A small autoregressive pixel model, trained from scratch: 16-pixel images.
Rows from block 2, named by matrix and row number. Rows with one number belong to one attention dimension. Each number is 50 + 15 x the weight over its row's rms, rounded and kept within 0 to 99. All counts start at 0. After the name is the row's rms in percent of the matrix's.
# v: attention value (model.blocks.2.attn.v.weight, 192x192), inputs 96-191
# proj: attention output (model.blocks.2.attn.proj.weight, 192x192, transposed), outputs 96-191
v.46 097:14 40 26 60 53 43 52 56 48 64 15 53 44 41 51 29 51 70 25 43 60 66 71 50 65 35 45 36 39 44 34 23 58 62 69 59 52 61 38 41 73 51 79 39 30 22 54 24 62 61 60 39 67 65 41 72 61 46 60 72 41 37 56 56 40 35 40 47 60 54 37 55 36 51 67 69 49 29 38 33 70 60 43 40 61 55 51 20 59 52 49 54 59 47 65 73
proj.46 091:85 43 60 66 36 46 68 34 70 23 64 58 79 40 74 52 28 17 54 67 41 42 32 65 31 52 48 56 76 63 59 97 59 39 52 71 43 50 51 66 35 51 48 52 62 71 32 64 37 27 63 33 56 24 59 64 23 41 57 30 71 49 53 61 63 71 43 47 42 37 42 49 55 36 46 27 26 56 54 56 49 41 72 64 35 71 67 71 52 52 66 53 50 46 23 44
v.47 089:43 65 55 50 55 39 34 36 66 45 42 53 60 52 67 55 50 87 32 57 44 53 45 62 40 30 45 12 48 71 34 48 50 42 18 69 55 57 44 26 63 44 69 41 63 64 55 40 48 37 39 49 39 64 28 61 06 24 48 61 68 40 57 64 68 51 57 45 67 50 48 57 59 71 55 68 48 46 47 58 53 57 43 17 58 28 36 40 86 71 33 57 53 52 73 63
proj.47 093:49 56 36 47 39 61 68 52 70 50 56 61 69 47 49 35 47 41 44 65 45 44 58 57 44 50 51 52 42 55 62 59 46 26 77 60 54 41 46 63 36 47 62 59 70 65 09 54 32 36 31 30 82 57 23 44 43 62 49 59 55 46 61 39 34 53 59 40 47 22 42 44 79 36 41 35 55 72 48 50 29 48 75 68 33 55 45 69 71 65 82 62 40 31 33 41
v.48 096:62 48 46 57 55 34 19 48 59 46 39 23 38 51 48 89 34 64 38 57 39 61 53 42 27 63 29 51 52 33 64 56 39 53 63 39 41 40 56 24 61 37 39 60 37 47 41 40 61 51 52 46 28 37 40 31 74 90 50 42 57 55 31 42 47 38 60 55 55 77 54 75 56 62 44 57 24 82 25 58 22 56 28 32 60 66 51 46 69 49 64 66 53 46 48 50
proj.48 098:49 46 26 73 60 58 46 47 35 57 58 44 65 67 93 51 54 38 37 38 35 53 56 41 67 73 47 36 52 46 45 59 42 24 20 57 72 45 64 34 38 30 23 49 55 56 41 46 60 35 71 22 58 57 32 69 35 53 43 46 33 73 41 23 29 39 42 54 65 72 68 28 70 44 84 78 37 31 58 27 34 34 58 38 44 29 59 13 33 51 21 47 62 55 52 54
v.49 085:27 57 56 56 46 47 37 32 44 62 19 88 46 48 49 44 24 94 54 49 57 58 60 41 50 56 46 57 44 24 60 22 50 56 58 43 52 59 60 42 80 53 77 43 45 25 78 23 43 75 38 67 71 45 31 55 60 51 74 55 63 40 43 38 48 33 23 23 69 60 35 59 53 55 63 74 64 09 41 43 60 67 30 55 38 46 60 48 45 61 37 41 49 55 58 51
proj.49 086:62 44 47 42 29 48 70 37 73 40 55 48 58 44 47 64 28 49 14 59 62 48 35 70 30 63 72 58 68 66 53 81 52 28 58 63 50 55 47 54 20 70 69 58 76 73 53 45 23 14 57 53 61 44 55 71 41 46 55 34 76 49 63 68 55 59 56 43 54 46 49 44 46 38 47 41 52 64 50 52 74 46 61 65 54 81 67 52 59 61 61 44 32 59 35 49
v.50 104:37 28 54 48 42 44 75 29 80 56 49 44 60 65 50 72 40 51 49 46 51 58 66 44 41 43 31 50 48 54 54 27 49 60 51 42 53 40 90 62 48 53 64 69 21 51 19 52 48 44 70 32 58 46 53 55 34 62 56 51 38 55 55 41 65 63 36 36 70 35 44 52 15 74 55 51 97 45 53 54 56 45 70 87 47 52 41 44 71 49 61 36 55 64 64 69
proj.50 108:52 62 34 62 52 41 56 47 29 12 37 61 25 47 60 49 28 47 50 62 48 53 68 77 50 67 56 59 46 70 39 43 59 63 52 41 42 22 73 38 35 62 62 68 41 54 42 47 47 17 33 69 51 27 54 65 43 51 59 42 63 43 39 57 76 53 80 57 47 35 27 62 56 54 53 53 54 65 56 28 50 69 60 47 43 46 54 41 36 63 38 70 62 54 35 43
v.51 096:12 55 44 50 48 27 69 27 51 64 64 58 65 55 68 34 28 50 73 42 42 46 74 43 72 31 46 61 57 60 42 75 59 65 45 52 63 60 47 54 37 45 73 43 62 59 61 45 69 21 63 50 56 55 66 71 55 48 69 25 62 46 43 56 50 74 48 77 43 59 20 38 33 41 70 75 38 39 45 26 51 63 27 29 59 49 54 39 59 64 48 52 60 44 42 47
proj.51 101:63 39 36 84 60 41 63 90 52 46 66 48 41 22 54 64 46 57 55 74 46 61 48 76 27 51 56 35 47 65 57 57 43 36 66 84 38 68 55 44 57 37 56 33 41 47 53 41 40 44 71 41 88 53 47 49 35 35 40 41 68 67 67 56 75 54 62 31 45 35 40 50 43 71 37 29 40 75 58 70 23 53 47 68 44 53 54 42 41 27 57 25 34 49 39 45
v.52 095:55 50 50 64 53 51 27 51 62 30 40 49 69 55 19 99 44 56 59 57 41 62 61 36 64 49 53 40 49 39 57 35 46 45 57 49 43 39 96 44 51 56 47 51 19 40 23 47 44 46 61 29 38 47 45 39 43 56 50 72 59 52 33 42 57 29 57 04 82 52 76 66 57 56 67 28 82 27 41 47 69 60 46 70 37 42 42 43 52 56 61 49 54 59 41 37
proj.52 101:31 37 58 47 32 69 42 25 30 41 59 67 34 79 49 20 30 48 34 45 33 45 60 34 32 66 72 34 36 65 57 46 67 40 38 50 64 23 57 29 20 53 49 66 50 84 52 59 55 29 52 68 27 46 42 55 70 42 66 61 39 41 68 53 57 34 73 59 55 60 62 56 50 35 48 61 39 53 52 18 42 27 64 45 88 55 60 16 30 52 38 51 73 50 59 58
v.53 086:53 31 39 57 57 39 52 56 52 51 56 33 42 42 56 27 59 42 44 46 43 57 13 62 71 43 36 33 61 57 61 79 56 45 80 51 56 55 43 31 52 30 70 30 42 53 67 45 51 23 54 38 61 31 69 54 68 85 62 45 32 48 79 64 64 59 41 37 47 22 63 43 49 63 96 47 72 24 61 28 65 56 36 56 52 43 46 56 44 71 47 66 83 34 58 63
proj.53 089:51 53 47 24 59 66 24 37 60 71 48 57 41 64 66 50 39 48 60 44 51 58 61 60 30 29 33 65 42 51 50 36 41 26 55 81 40 48 63 47 49 56 63 72 44 50 43 71 47 48 33 71 46 52 46 64 33 11 54 44 42 37 75 32 38 52 57 60 65 54 42 48 50 54 00 71 34 66 45 33 34 52 83 51 73 42 58 68 61 38 34 28 65 84 46 48
v.54 101:54 58 40 53 51 50 29 71 64 32 54 39 65 60 57 47 29 46 54 56 55 65 24 73 47 55 50 27 41 41 49 58 49 54 68 32 37 46 64 49 58 40 41 44 72 23 19 59 65 66 76 43 40 32 59 42 73 57 35 63 44 62 25 28 45 44 53 21 60 19 76 56 42 46 66 30 21 83 66 72 39 41 47 47 56 58 57 54 56 24 56 70 67 40 47 54
proj.54 107:55 74 45 54 41 51 37 37 45 69 50 56 58 48 51 42 66 43 61 63 48 64 52 56 54 23 52 49 68 49 41 53 45 68 47 63 68 63 60 19 38 36 39 78 62 44 46 64 64 28 28 44 27 49 50 57 42 46 56 71 63 60 31 52 39 47 32 79 67 31 26 41 83 36 41 74 30 32 39 02 40 40 53 47 78 27 36 41 35 52 49 68 71 49 47 35
v.55 093:45 54 60 45 56 40 42 41 39 39 53 53 47 25 77 25 51 64 65 54 48 64 11 36 01 73 59 35 57 56 44 57 52 73 36 62 72 68 56 55 67 20 54 36 51 71 71 49 44 52 34 59 40 44 25 59 24 41 51 46 63 50 58 13 56 86 67 51 82 68 34 60 40 69 57 52 49 41 44 57 47 23 62 41 38 69 52 44 55 43 22 61 74 45 81 50
proj.55 094:55 60 22 32 66 33 17 58 56 40 67 70 76 68 23 59 52 40 46 44 46 55 72 66 53 59 57 63 48 39 27 40 32 58 68 17 60 45 47 82 65 79 60 43 62 53 25 20 42 47 41 40 50 61 42 63 30 64 47 64 69 67 66 71 54 56 81 52 44 36 47 29 71 47 51 39 44 53 35 59 42 59 55 88 31 21 51 50 56 46 31 70 54 68 32 61
v.56 084:29 29 46 51 45 42 35 58 68 44 56 44 46 40 26 53 51 40 25 48 52 54 29 66 48 46 47 53 54 41 30 40 54 56 61 71 53 61 18 33 59 37 74 46 36 34 56 39 68 51 55 27 65 52 40 37 67 81 49 74 40 51 35 34 50 60 54 51 59 62 30 56 46 54 90 44 60 14 26 34 58 36 68 77 46 42 45 54 33 62 82 37 51 48 92 67
proj.56 091:53 71 58 55 42 56 34 20 31 32 51 73 63 71 58 48 52 44 35 38 47 69 44 46 46 20 44 55 36 54 52 68 56 28 32 39 46 51 61 56 42 64 67 69 54 43 53 72 08 37 16 42 31 50 32 42 32 34 41 35 54 54 68 39 64 56 77 45 40 85 64 48 63 62 35 69 51 72 42 82 46 64 60 65 56 49 58 71 49 53 35 59 35 65 41 51
v.57 085:42 38 58 50 52 53 52 85 57 59 54 34 50 47 39 61 53 71 45 54 46 41 66 70 70 69 25 44 48 34 77 82 45 73 73 69 58 67 35 12 50 48 61 28 42 48 59 57 46 65 30 62 48 44 64 52 49 72 56 60 50 46 60 63 33 42 50 62 34 49 48 55 54 61 50 74 47 47 52 50 49 63 40 51 19 50 44 40 46 78 66 53 47 66 64 38
proj.57 090:56 56 58 37 50 74 58 41 61 67 47 46 63 60 64 48 46 36 51 47 44 51 16 65 29 32 34 61 49 52 38 55 47 07 33 39 56 59 52 58 71 40 64 73 47 50 42 76 23 56 81 48 68 41 17 46 36 37 46 15 30 46 85 32 31 54 37 35 60 85 71 38 44 57 54 49 30 54 39 60 47 58 71 51 35 47 54 82 72 60 48 39 66 74 53 62
v.58 085:35 47 48 59 44 66 92 77 37 67 33 75 68 34 19 68 33 56 86 54 69 48 60 54 64 49 49 59 41 34 51 42 61 58 80 48 57 85 47 56 52 64 36 48 50 37 43 44 46 58 38 49 56 82 52 38 49 67 26 54 39 44 16 39 25 40 61 54 58 34 45 35 36 45 12 46 61 51 38 32 70 67 63 73 41 47 62 34 15 60 52 23 17 53 30 19
proj.58 085:55 53 68 29 50 36 63 32 56 42 60 35 44 44 54 31 40 42 55 32 40 44 10 32 39 46 54 39 60 49 51 74 59 42 28 56 55 62 44 47 67 39 59 46 61 58 72 51 48 36 43 48 44 18 60 32 52 57 51 06 74 40 50 64 70 49 26 22 50 53 86 73 31 63 74 49 47 31 39 77 81 45 24 61 83 63 50 76 34 36 52 58 56 55 46 56
v.59 085:37 57 32 50 47 50 13 69 53 64 31 53 28 39 45 40 50 53 53 41 63 57 61 38 83 42 64 60 51 54 53 20 52 35 83 57 28 25 49 55 49 48 77 55 43 21 29 42 62 51 35 25 81 68 34 58 85 37 61 62 59 39 54 42 58 31 21 62 49 45 60 67 73 77 31 40 40 28 40 47 37 53 35 51 39 31 45 55 47 45 51 41 59 39 43 44
proj.59 085:52 41 68 73 53 41 65 53 40 49 57 62 68 49 50 69 12 62 47 85 72 33 32 29 39 68 47 49 30 50 64 62 52 23 55 55 61 55 52 50 27 64 37 47 61 60 71 53 72 49 41 40 35 41 68 62 53 39 54 40 65 45 22 70 61 50 51 52 40 50 48 14 62 34 51 57 49 43 56 63 68 48 54 44 48 73 87 56 46 25 60 43 39 59 43 63
v.60 082:23 63 72 60 40 30 52 70 28 62 27 63 46 51 57 48 46 61 26 55 48 62 72 38 53 45 49 65 49 42 34 42 46 53 71 74 57 66 43 62 54 69 59 12 32 38 72 38 56 91 27 74 43 58 41 41 85 53 65 33 60 36 59 56 25 28 60 28 67 64 17 38 44 45 69 74 36 41 48 37 51 43 36 50 65 55 72 34 56 81 57 41 58 57 21 37
proj.60 079:90 36 60 23 57 42 65 68 70 50 60 42 55 47 50 62 43 45 15 00 37 52 30 63 38 38 53 42 42 55 38 76 50 41 29 54 32 48 47 62 50 68 79 47 49 71 64 47 44 32 73 44 52 55 57 76 22 53 54 39 41 66 69 26 49 56 48 54 51 66 66 46 50 53 51 12 27 50 37 44 46 32 59 66 51 63 72 51 70 40 60 41 28 52 32 51
v.61 088:44 51 70 54 60 34 52 48 60 36 56 29 60 49 51 44 39 71 36 51 58 55 45 57 18 60 59 49 40 57 40 61 46 70 55 46 64 64 70 75 45 66 52 82 40 74 53 52 46 54 48 69 40 30 72 47 11 51 40 74 50 40 74 27 30 45 51 31 58 52 74 50 32 44 20 30 51 53 76 68 45 27 84 69 65 99 49 46 60 32 50 50 45 73 51 43
proj.61 085:40 44 44 27 51 67 36 61 41 48 52 57 50 35 39 52 56 47 63 13 53 66 52 57 50 27 63 60 60 37 20 34 54 81 63 41 49 63 62 62 73 43 54 62 29 56 24 45 54 54 36 68 41 54 63 77 60 55 58 50 35 64 47 78 31 66 57 51 59 51 41 61 54 17 52 54 47 58 68 27 63 58 50 53 37 35 46 42 41 70 32 87 76 54 55 28
v.62 098:20 43 33 50 64 39 48 39 46 55 25 42 43 43 47 53 57 53 04 48 54 50 71 36 60 43 42 27 50 49 36 22 48 52 73 55 51 59 34 14 53 69 54 44 31 34 70 27 53 53 56 58 59 64 45 61 44 74 62 78 57 43 59 55 28 44 46 28 49 67 36 65 64 63 76 79 59 41 48 66 60 57 36 44 68 38 32 40 68 75 33 44 52 50 62 68
proj.62 090:43 34 49 71 30 68 69 39 54 55 48 53 71 50 79 54 32 27 34 62 58 45 41 65 26 70 32 63 96 53 67 95 58 32 49 68 48 36 50 64 42 46 43 41 57 66 38 67 48 44 57 53 37 37 57 46 42 47 60 33 44 39 50 17 59 57 61 53 48 49 73 45 47 29 42 24 27 57 43 38 44 30 73 50 36 71 75 56 58 47 74 29 50 45 55 53
v.63 083:54 42 59 53 58 56 27 60 36 60 42 46 47 54 55 56 37 54 64 52 43 36 35 63 81 39 62 44 60 34 65 83 41 46 45 42 48 47 72 36 61 28 78 29 57 46 47 37 48 48 24 75 52 22 66 49 50 62 86 29 66 47 57 57 69 47 52 27 30 64 51 53 75 59 68 78 55 45 37 68 13 60 08 13 55 47 56 55 56 73 40 70 60 42 37 47
proj.63 084:61 49 26 53 59 59 48 81 55 83 49 50 39 68 49 67 53 67 39 28 50 56 56 43 51 59 60 49 48 41 62 36 27 18 59 57 57 48 54 34 46 49 39 61 50 58 50 43 70 61 68 62 47 73 46 69 47 38 54 46 24 25 83 40 25 39 50 62 67 48 40 29 45 57 12 61 32 69 50 35 40 46 78 30 54 52 80 35 66 48 45 20 37 71 60 60
v.64 098:41 45 47 54 57 33 42 40 39 60 61 43 25 61 61 49 57 38 85 49 56 45 54 65 57 67 47 62 56 15 68 71 64 37 54 47 48 50 44 77 54 32 53 40 17 72 65 38 44 40 24 34 54 37 54 40 44 47 70 27 29 40 30 39 40 70 58 70 26 61 47 33 47 58 46 78 65 42 23 68 31 66 49 47 39 43 54 32 28 37 43 51 53 37 51 52
proj.64 099:80 70 31 52 59 59 91 45 49 26 61 72 31 60 49 44 53 50 45 33 69 70 44 49 28 67 25 48 30 75 54 63 70 49 32 30 52 32 34 33 36 69 46 63 61 49 48 23 43 40 86 40 38 35 60 43 37 34 82 64 38 47 42 44 57 41 38 56 36 52 53 52 27 35 59 48 35 52 40 68 59 47 57 66 36 58 51 08 34 59 57 59 45 46 27 45
v.65 105:39 75 53 45 50 41 51 46 46 50 52 38 34 64 71 41 55 63 75 49 30 56 57 56 55 65 33 35 45 34 67 80 51 64 57 42 39 76 43 46 50 41 49 43 63 58 64 66 53 68 44 42 34 23 50 43 46 58 36 25 48 51 45 63 46 65 48 63 60 24 45 44 13 52 54 51 31 57 65 62 52 42 52 26 71 86 38 44 25 56 50 68 57 55 59 77
proj.65 102:67 51 45 66 37 62 43 37 29 47 59 71 24 41 51 57 63 44 67 66 55 21 27 44 53 59 17 51 42 64 30 79 48 51 32 24 61 55 49 40 43 51 62 60 82 61 29 68 51 36 51 78 68 59 42 21 66 43 25 45 59 40 40 60 67 45 38 59 36 40 73 51 64 67 71 59 57 71 44 36 54 31 62 54 37 06 73 51 34 41 35 56 69 48 67 50
v.66 112:42 34 19 44 38 67 68 64 51 58 48 21 57 42 32 69 65 15 41 51 51 64 45 34 53 59 25 39 51 50 47 57 53 41 83 57 50 47 30 43 31 65 26 40 30 67 48 73 51 39 84 37 58 51 47 70 61 84 53 51 40 51 72 53 44 75 41 49 56 59 24 49 52 51 55 84 65 62 49 64 71 45 63 59 65 31 45 46 52 44 44 37 46 53 49 72
proj.66 114:67 16 34 75 52 11 54 61 47 46 62 23 47 42 29 20 35 24 57 47 46 36 59 67 39 40 42 47 42 37 30 57 36 42 23 43 50 39 41 53 39 49 65 73 47 33 54 80 50 38 46 60 53 63 71 61 39 44 42 54 80 69 54 43 54 65 42 72 42 62 58 55 64 69 44 50 83 60 83 51 64 61 51 43 54 43 57 35 43 44 69 43 55 36 25 55
v.67 098:55 60 61 46 68 67 36 15 45 56 52 50 15 50 87 47 38 67 49 52 36 63 63 52 42 59 70 16 42 41 48 53 59 55 50 81 46 63 38 40 42 42 35 60 56 42 42 54 47 76 20 33 45 53 28 38 41 57 53 47 55 47 40 81 21 28 49 22 49 51 62 67 57 62 53 55 45 52 41 50 00 85 67 42 36 43 45 46 60 35 59 46 56 68 49 55
proj.67 105:47 64 48 43 29 61 52 48 51 37 50 53 73 57 63 80 63 71 42 41 39 54 53 31 49 57 44 59 49 45 45 44 44 56 86 50 69 71 59 59 37 32 46 63 50 48 37 46 56 44 46 71 52 57 45 43 63 78 51 39 31 52 29 52 45 32 54 29 63 05 49 40 67 36 71 44 36 13 34 38 61 33 53 40 45 55 23 53 57 38 40 47 66 65 45 46
v.68 103:52 32 52 57 45 45 52 55 45 48 35 28 58 45 56 74 52 76 06 50 41 47 66 38 40 48 57 39 55 72 60 34 43 41 49 50 52 52 64 27 80 69 46 46 56 60 45 45 59 23 70 64 68 67 54 55 62 13 52 93 73 47 44 61 53 30 55 40 56 59 54 69 62 17 32 67 47 49 50 37 69 50 46 41 65 27 25 48 74 61 48 46 50 65 54 49
proj.68 100:26 39 63 35 62 56 17 51 72 63 26 19 85 54 59 53 62 67 64 40 38 12 84 60 42 47 51 45 33 20 60 42 25 46 62 44 51 60 23 56 50 32 53 47 46 42 73 73 57 63 34 59 46 58 48 70 28 51 57 50 50 71 74 67 14 58 49 39 70 30 41 51 60 61 61 60 72 28 59 40 51 30 49 32 48 60 38 55 57 44 58 44 52 57 53 50
v.69 110:47 78 29 47 56 53 37 68 44 67 45 22 35 39 74 48 52 65 48 51 48 66 59 44 69 33 46 26 51 19 72 32 54 60 76 58 49 59 50 41 71 48 69 50 50 50 61 48 74 66 35 38 47 65 14 54 45 35 58 47 27 35 44 55 73 51 54 34 76 35 41 64 58 49 41 67 54 71 57 33 53 45 72 39 67 35 38 48 22 66 58 39 52 49 78 45
proj.69 102:54 40 39 47 28 26 56 59 65 44 46 33 48 41 45 60 76 42 74 76 52 17 42 62 22 46 23 54 59 46 47 55 62 73 56 36 46 72 34 33 30 39 55 54 67 35 68 35 67 55 28 74 34 76 64 31 42 45 59 12 27 57 47 70 65 54 41 58 23 54 33 10 48 66 84 45 71 36 30 47 39 40 65 42 51 55 57 31 39 56 48 43 87 66 70 71
v.70 103:57 70 43 42 59 64 52 51 43 37 38 70 63 21 80 09 54 59 71 49 56 35 37 35 34 57 89 64 53 68 61 67 43 41 47 56 55 69 35 26 31 46 50 58 69 67 31 57 45 65 38 44 59 48 92 43 36 64 46 51 68 58 36 43 38 46 54 90 26 44 49 53 69 36 33 22 25 39 63 62 71 61 39 56 41 61 48 43 29 51 43 77 54 23 46 34
proj.70 105:33 67 59 44 48 32 36 60 58 58 62 46 39 32 44 40 49 40 54 28 43 49 49 48 69 62 70 27 72 51 58 35 67 67 55 67 44 41 41 29 81 47 30 41 61 53 31 49 41 75 58 04 43 33 43 64 62 51 55 47 59 39 64 65 76 40 49 42 69 41 76 61 31 39 25 59 25 45 48 53 39 44 58 34 72 30 75 38 27 40 63 55 32 52 76 70
v.71 103:63 53 42 49 33 24 22 57 45 50 42 80 72 55 14 40 59 22 39 52 61 49 56 62 25 41 40 71 54 58 56 28 51 43 41 57 46 53 79 65 47 63 63 77 42 29 14 40 57 60 26 68 58 63 53 45 31 12 48 70 62 47 61 38 49 41 45 59 37 53 63 49 72 31 80 58 51 54 39 43 39 37 71 68 41 50 59 61 51 27 19 40 49 40 40 40
proj.71 109:35 47 56 48 60 46 75 56 64 55 57 31 54 75 38 35 35 48 50 55 46 63 65 51 63 25 76 64 27 52 82 39 59 63 58 48 54 67 41 36 28 42 42 48 50 51 60 37 28 62 26 24 72 42 51 70 35 81 66 56 40 53 44 35 63 53 43 48 59 70 52 41 32 48 42 36 51 44 39 69 52 46 41 25 64 72 56 24 67 62 48 48 22 54 52 67
v.72 098:53 17 30 37 52 34 40 25 38 72 38 56 49 61 65 31 42 59 41 49 52 54 64 53 83 57 53 39 43 30 43 57 52 16 59 07 52 58 55 45 72 49 41 44 66 64 46 52 47 39 21 41 59 41 33 72 48 54 64 44 47 52 33 40 42 78 39 52 50 41 46 72 45 53 59 99 91 45 64 61 28 80 56 34 63 63 50 63 24 48 06 53 31 51 66 46
proj.72 104:59 67 49 74 44 54 58 29 31 40 39 52 61 45 50 58 54 42 42 73 40 52 43 69 45 76 26 64 73 53 67 55 51 49 34 43 69 52 33 43 43 66 29 68 59 42 67 55 70 48 72 61 42 65 45 37 35 28 74 27 46 53 59 53 59 47 31 60 36 56 44 41 24 55 58 46 63 40 18 41 58 47 43 44 60 20 65 19 20 27 78 28 64 68 49 51
v.73 106:71 72 42 39 47 72 43 41 73 49 60 81 50 52 29 23 45 43 59 59 49 48 45 17 35 43 51 56 47 51 47 37 44 36 39 46 71 46 38 58 46 56 48 73 18 53 30 58 62 52 26 69 47 57 49 47 43 54 61 26 48 35 54 51 38 49 43 38 30 60 70 56 72 34 61 52 77 55 50 39 70 47 48 83 23 41 65 53 55 46 46 26 48 44 27 25
proj.73 107:34 22 40 56 49 57 61 48 52 46 57 49 42 49 42 63 29 37 21 56 46 74 51 36 50 66 61 55 37 30 47 26 48 56 73 80 52 50 18 44 63 37 17 39 32 72 79 29 50 64 36 15 57 31 47 58 58 56 57 66 50 41 59 76 55 48 78 48 53 51 29 40 38 25 36 51 48 52 48 61 31 64 47 70 75 58 23 57 42 36 68 58 52 55 42 58
v.74 109:71 80 49 51 42 49 52 58 28 32 33 83 45 29 35 45 27 48 33 51 59 55 20 44 34 63 76 58 47 78 29 36 51 56 53 66 41 69 49 27 53 73 07 60 46 48 43 54 54 39 63 68 22 47 52 61 33 62 45 69 73 52 75 45 31 41 40 69 69 63 41 66 70 40 47 54 44 33 25 55 30 44 47 46 63 47 64 74 69 52 54 55 54 42 45 45
proj.74 107:57 76 56 37 33 37 55 56 82 49 56 44 67 16 50 42 16 74 52 53 29 50 87 53 46 37 63 53 63 44 49 61 36 67 59 47 61 68 44 21 24 56 84 57 30 61 48 34 38 75 24 54 47 27 52 78 67 61 43 39 58 40 64 42 23 54 60 58 63 72 44 25 55 45 48 67 48 14 53 46 69 42 68 31 47 42 66 55 71 40 07 45 28 35 62 53
v.75 111:38 50 58 45 29 61 75 73 79 64 47 56 43 65 40 42 38 56 39 47 30 52 69 43 41 44 54 81 34 68 53 67 40 67 43 47 37 62 65 45 35 23 23 35 20 79 62 59 49 79 41 61 53 42 70 71 57 38 61 32 60 92 34 41 39 61 36 34 32 73 40 69 47 43 57 54 20 36 57 40 66 47 64 60 59 51 36 33 21 55 48 74 55 60 09 60
proj.75 111:51 58 40 39 33 41 18 56 31 64 61 76 71 56 27 54 41 37 54 54 47 37 52 46 44 70 57 20 49 06 40 61 42 32 54 35 50 19 38 38 61 68 28 52 53 41 36 80 50 34 40 50 65 63 51 28 49 63 50 57 72 55 62 72 67 61 16 59 60 66 63 66 58 51 37 62 72 68 64 40 44 27 49 92 62 26 46 29 42 08 54 28 59 44 74 56
v.76 095:58 48 41 41 59 70 50 47 25 34 46 59 63 35 57 79 42 52 65 53 30 44 59 55 68 60 48 24 52 34 67 78 47 46 39 48 61 29 21 24 63 78 54 44 38 48 55 44 47 35 60 29 45 51 44 58 48 48 85 28 37 37 30 72 66 51 43 47 45 56 49 55 78 72 46 64 63 65 32 37 11 43 29 48 43 38 45 54 73 81 43 51 33 34 42 34
proj.76 094:40 30 51 55 55 35 65 63 51 07 36 70 46 48 60 31 39 34 38 47 25 78 49 48 44 55 33 63 74 59 24 33 25 50 50 59 63 66 34 50 40 39 37 57 40 51 56 42 50 59 45 66 37 43 46 65 56 37 75 42 54 77 76 71 39 50 48 72 51 31 47 47 54 58 64 58 70 53 61 78 84 63 49 43 61 55 41 49 38 40 47 44 61 33 16 69
v.77 105:48 57 35 46 33 60 49 33 75 68 65 31 27 38 56 39 39 50 67 59 62 61 50 49 36 55 50 20 51 34 71 55 67 56 73 43 49 71 29 33 59 36 71 32 55 71 45 57 51 40 46 58 62 45 59 58 57 74 61 65 77 57 67 47 75 84 20 45 52 57 50 51 38 63 88 72 65 42 63 60 40 71 51 26 64 62 45 45 76 46 36 33 98 44 69 57
proj.77 113:51 50 31 44 66 54 50 50 50 56 65 36 41 27 17 55 63 50 36 34 48 57 73 42 49 38 13 43 25 47 50 34 61 63 55 52 60 72 68 48 69 46 30 57 71 40 70 45 64 40 66 36 62 60 71 49 66 42 69 62 57 48 51 48 56 53 65 39 55 54 47 66 68 50 59 48 80 26 87 26 64 38 44 53 39 61 39 20 62 43 68 56 60 37 47 56
v.78 098:51 42 53 50 56 40 40 61 61 63 54 41 55 50 35 62 27 57 73 52 28 28 83 74 71 40 63 47 56 41 80 77 52 52 52 19 52 35 59 26 80 40 78 39 41 51 48 47 63 53 65 50 42 55 48 38 42 47 86 34 62 44 52 57 76 52 46 25 23 66 36 36 27 64 47 58 63 39 09 34 42 49 37 48 53 47 58 53 51 61 51 56 62 32 63 50
proj.78 098:23 51 44 47 46 65 54 60 40 38 33 67 49 57 49 55 62 43 42 38 35 63 44 56 36 50 25 41 40 51 28 32 49 42 54 58 43 61 61 47 51 26 35 42 50 34 67 54 56 51 62 32 44 68 55 57 79 40 86 53 31 75 83 43 71 53 37 62 58 43 30 45 51 55 76 58 61 71 53 48 64 52 35 53 51 66 39 32 23 33 61 83 66 30 25 74
v.79 095:43 27 58 57 69 55 42 70 28 63 54 38 41 34 52 36 49 49 57 47 45 19 28 74 48 51 74 54 47 85 31 70 45 68 73 39 52 54 45 45 53 32 51 77 45 14 44 35 36 44 65 58 24 42 25 55 57 75 55 52 46 56 74 63 50 29 44 19 44 58 73 49 25 61 41 47 69 31 23 32 10 57 75 54 38 61 53 62 71 32 70 43 54 43 65 48
proj.79 092:32 43 44 55 50 67 61 80 57 56 39 54 63 57 67 51 55 61 26 22 11 74 58 59 50 28 35 43 46 55 47 68 48 40 67 56 54 70 78 55 47 39 63 47 23 46 33 54 51 40 53 42 44 58 41 46 53 71 72 30 56 72 41 24 45 38 73 30 71 41 64 47 50 11 52 47 35 58 63 43 53 83 38 36 36 82 52 65 48 59 48 78 43 38 38 62
v.80 102:38 51 65 50 45 28 38 62 60 23 91 57 70 80 40 26 70 18 49 49 39 49 55 33 39 47 42 99 56 52 43 61 49 56 28 67 38 66 64 77 36 47 57 44 53 68 39 63 45 46 34 61 58 40 62 65 60 26 49 28 69 43 51 30 32 79 39 61 45 40 44 48 70 55 62 36 39 58 81 58 70 28 58 53 55 65 41 64 42 47 47 57 49 66 29 54
proj.80 089:68 42 41 47 66 56 74 24 41 54 81 62 35 58 56 48 30 33 33 60 50 53 35 46 51 40 58 57 32 47 41 62 38 48 48 59 45 37 38 73 71 54 53 51 63 49 44 55 32 46 40 27 74 22 35 58 18 69 39 74 56 34 41 76 34 43 41 59 47 65 69 79 58 44 28 57 56 71 47 57 47 40 73 63 62 34 52 74 31 62 67 63 14 55 63 40
v.81 100:59 31 26 54 34 35 42 31 17 53 31 48 54 72 63 44 69 08 37 41 76 56 27 61 46 67 28 35 55 36 42 29 56 36 62 58 62 57 62 60 65 54 52 49 45 62 52 49 55 36 59 43 70 59 35 64 47 46 41 77 30 30 65 43 30 72 66 79 45 45 24 40 51 09 80 72 71 51 48 82 23 28 58 54 51 37 76 57 40 32 22 36 75 73 65 72
proj.81 100:84 56 41 61 62 43 57 24 71 56 61 42 40 60 82 18 52 61 57 68 56 53 82 80 43 31 41 78 34 82 42 49 45 55 41 27 55 49 37 43 27 42 33 57 79 42 64 23 47 40 60 43 48 53 43 63 29 50 38 73 44 42 45 21 35 50 40 49 18 54 52 63 34 46 41 46 59 44 24 43 70 43 61 28 62 66 62 45 44 63 42 16 38 64 26 29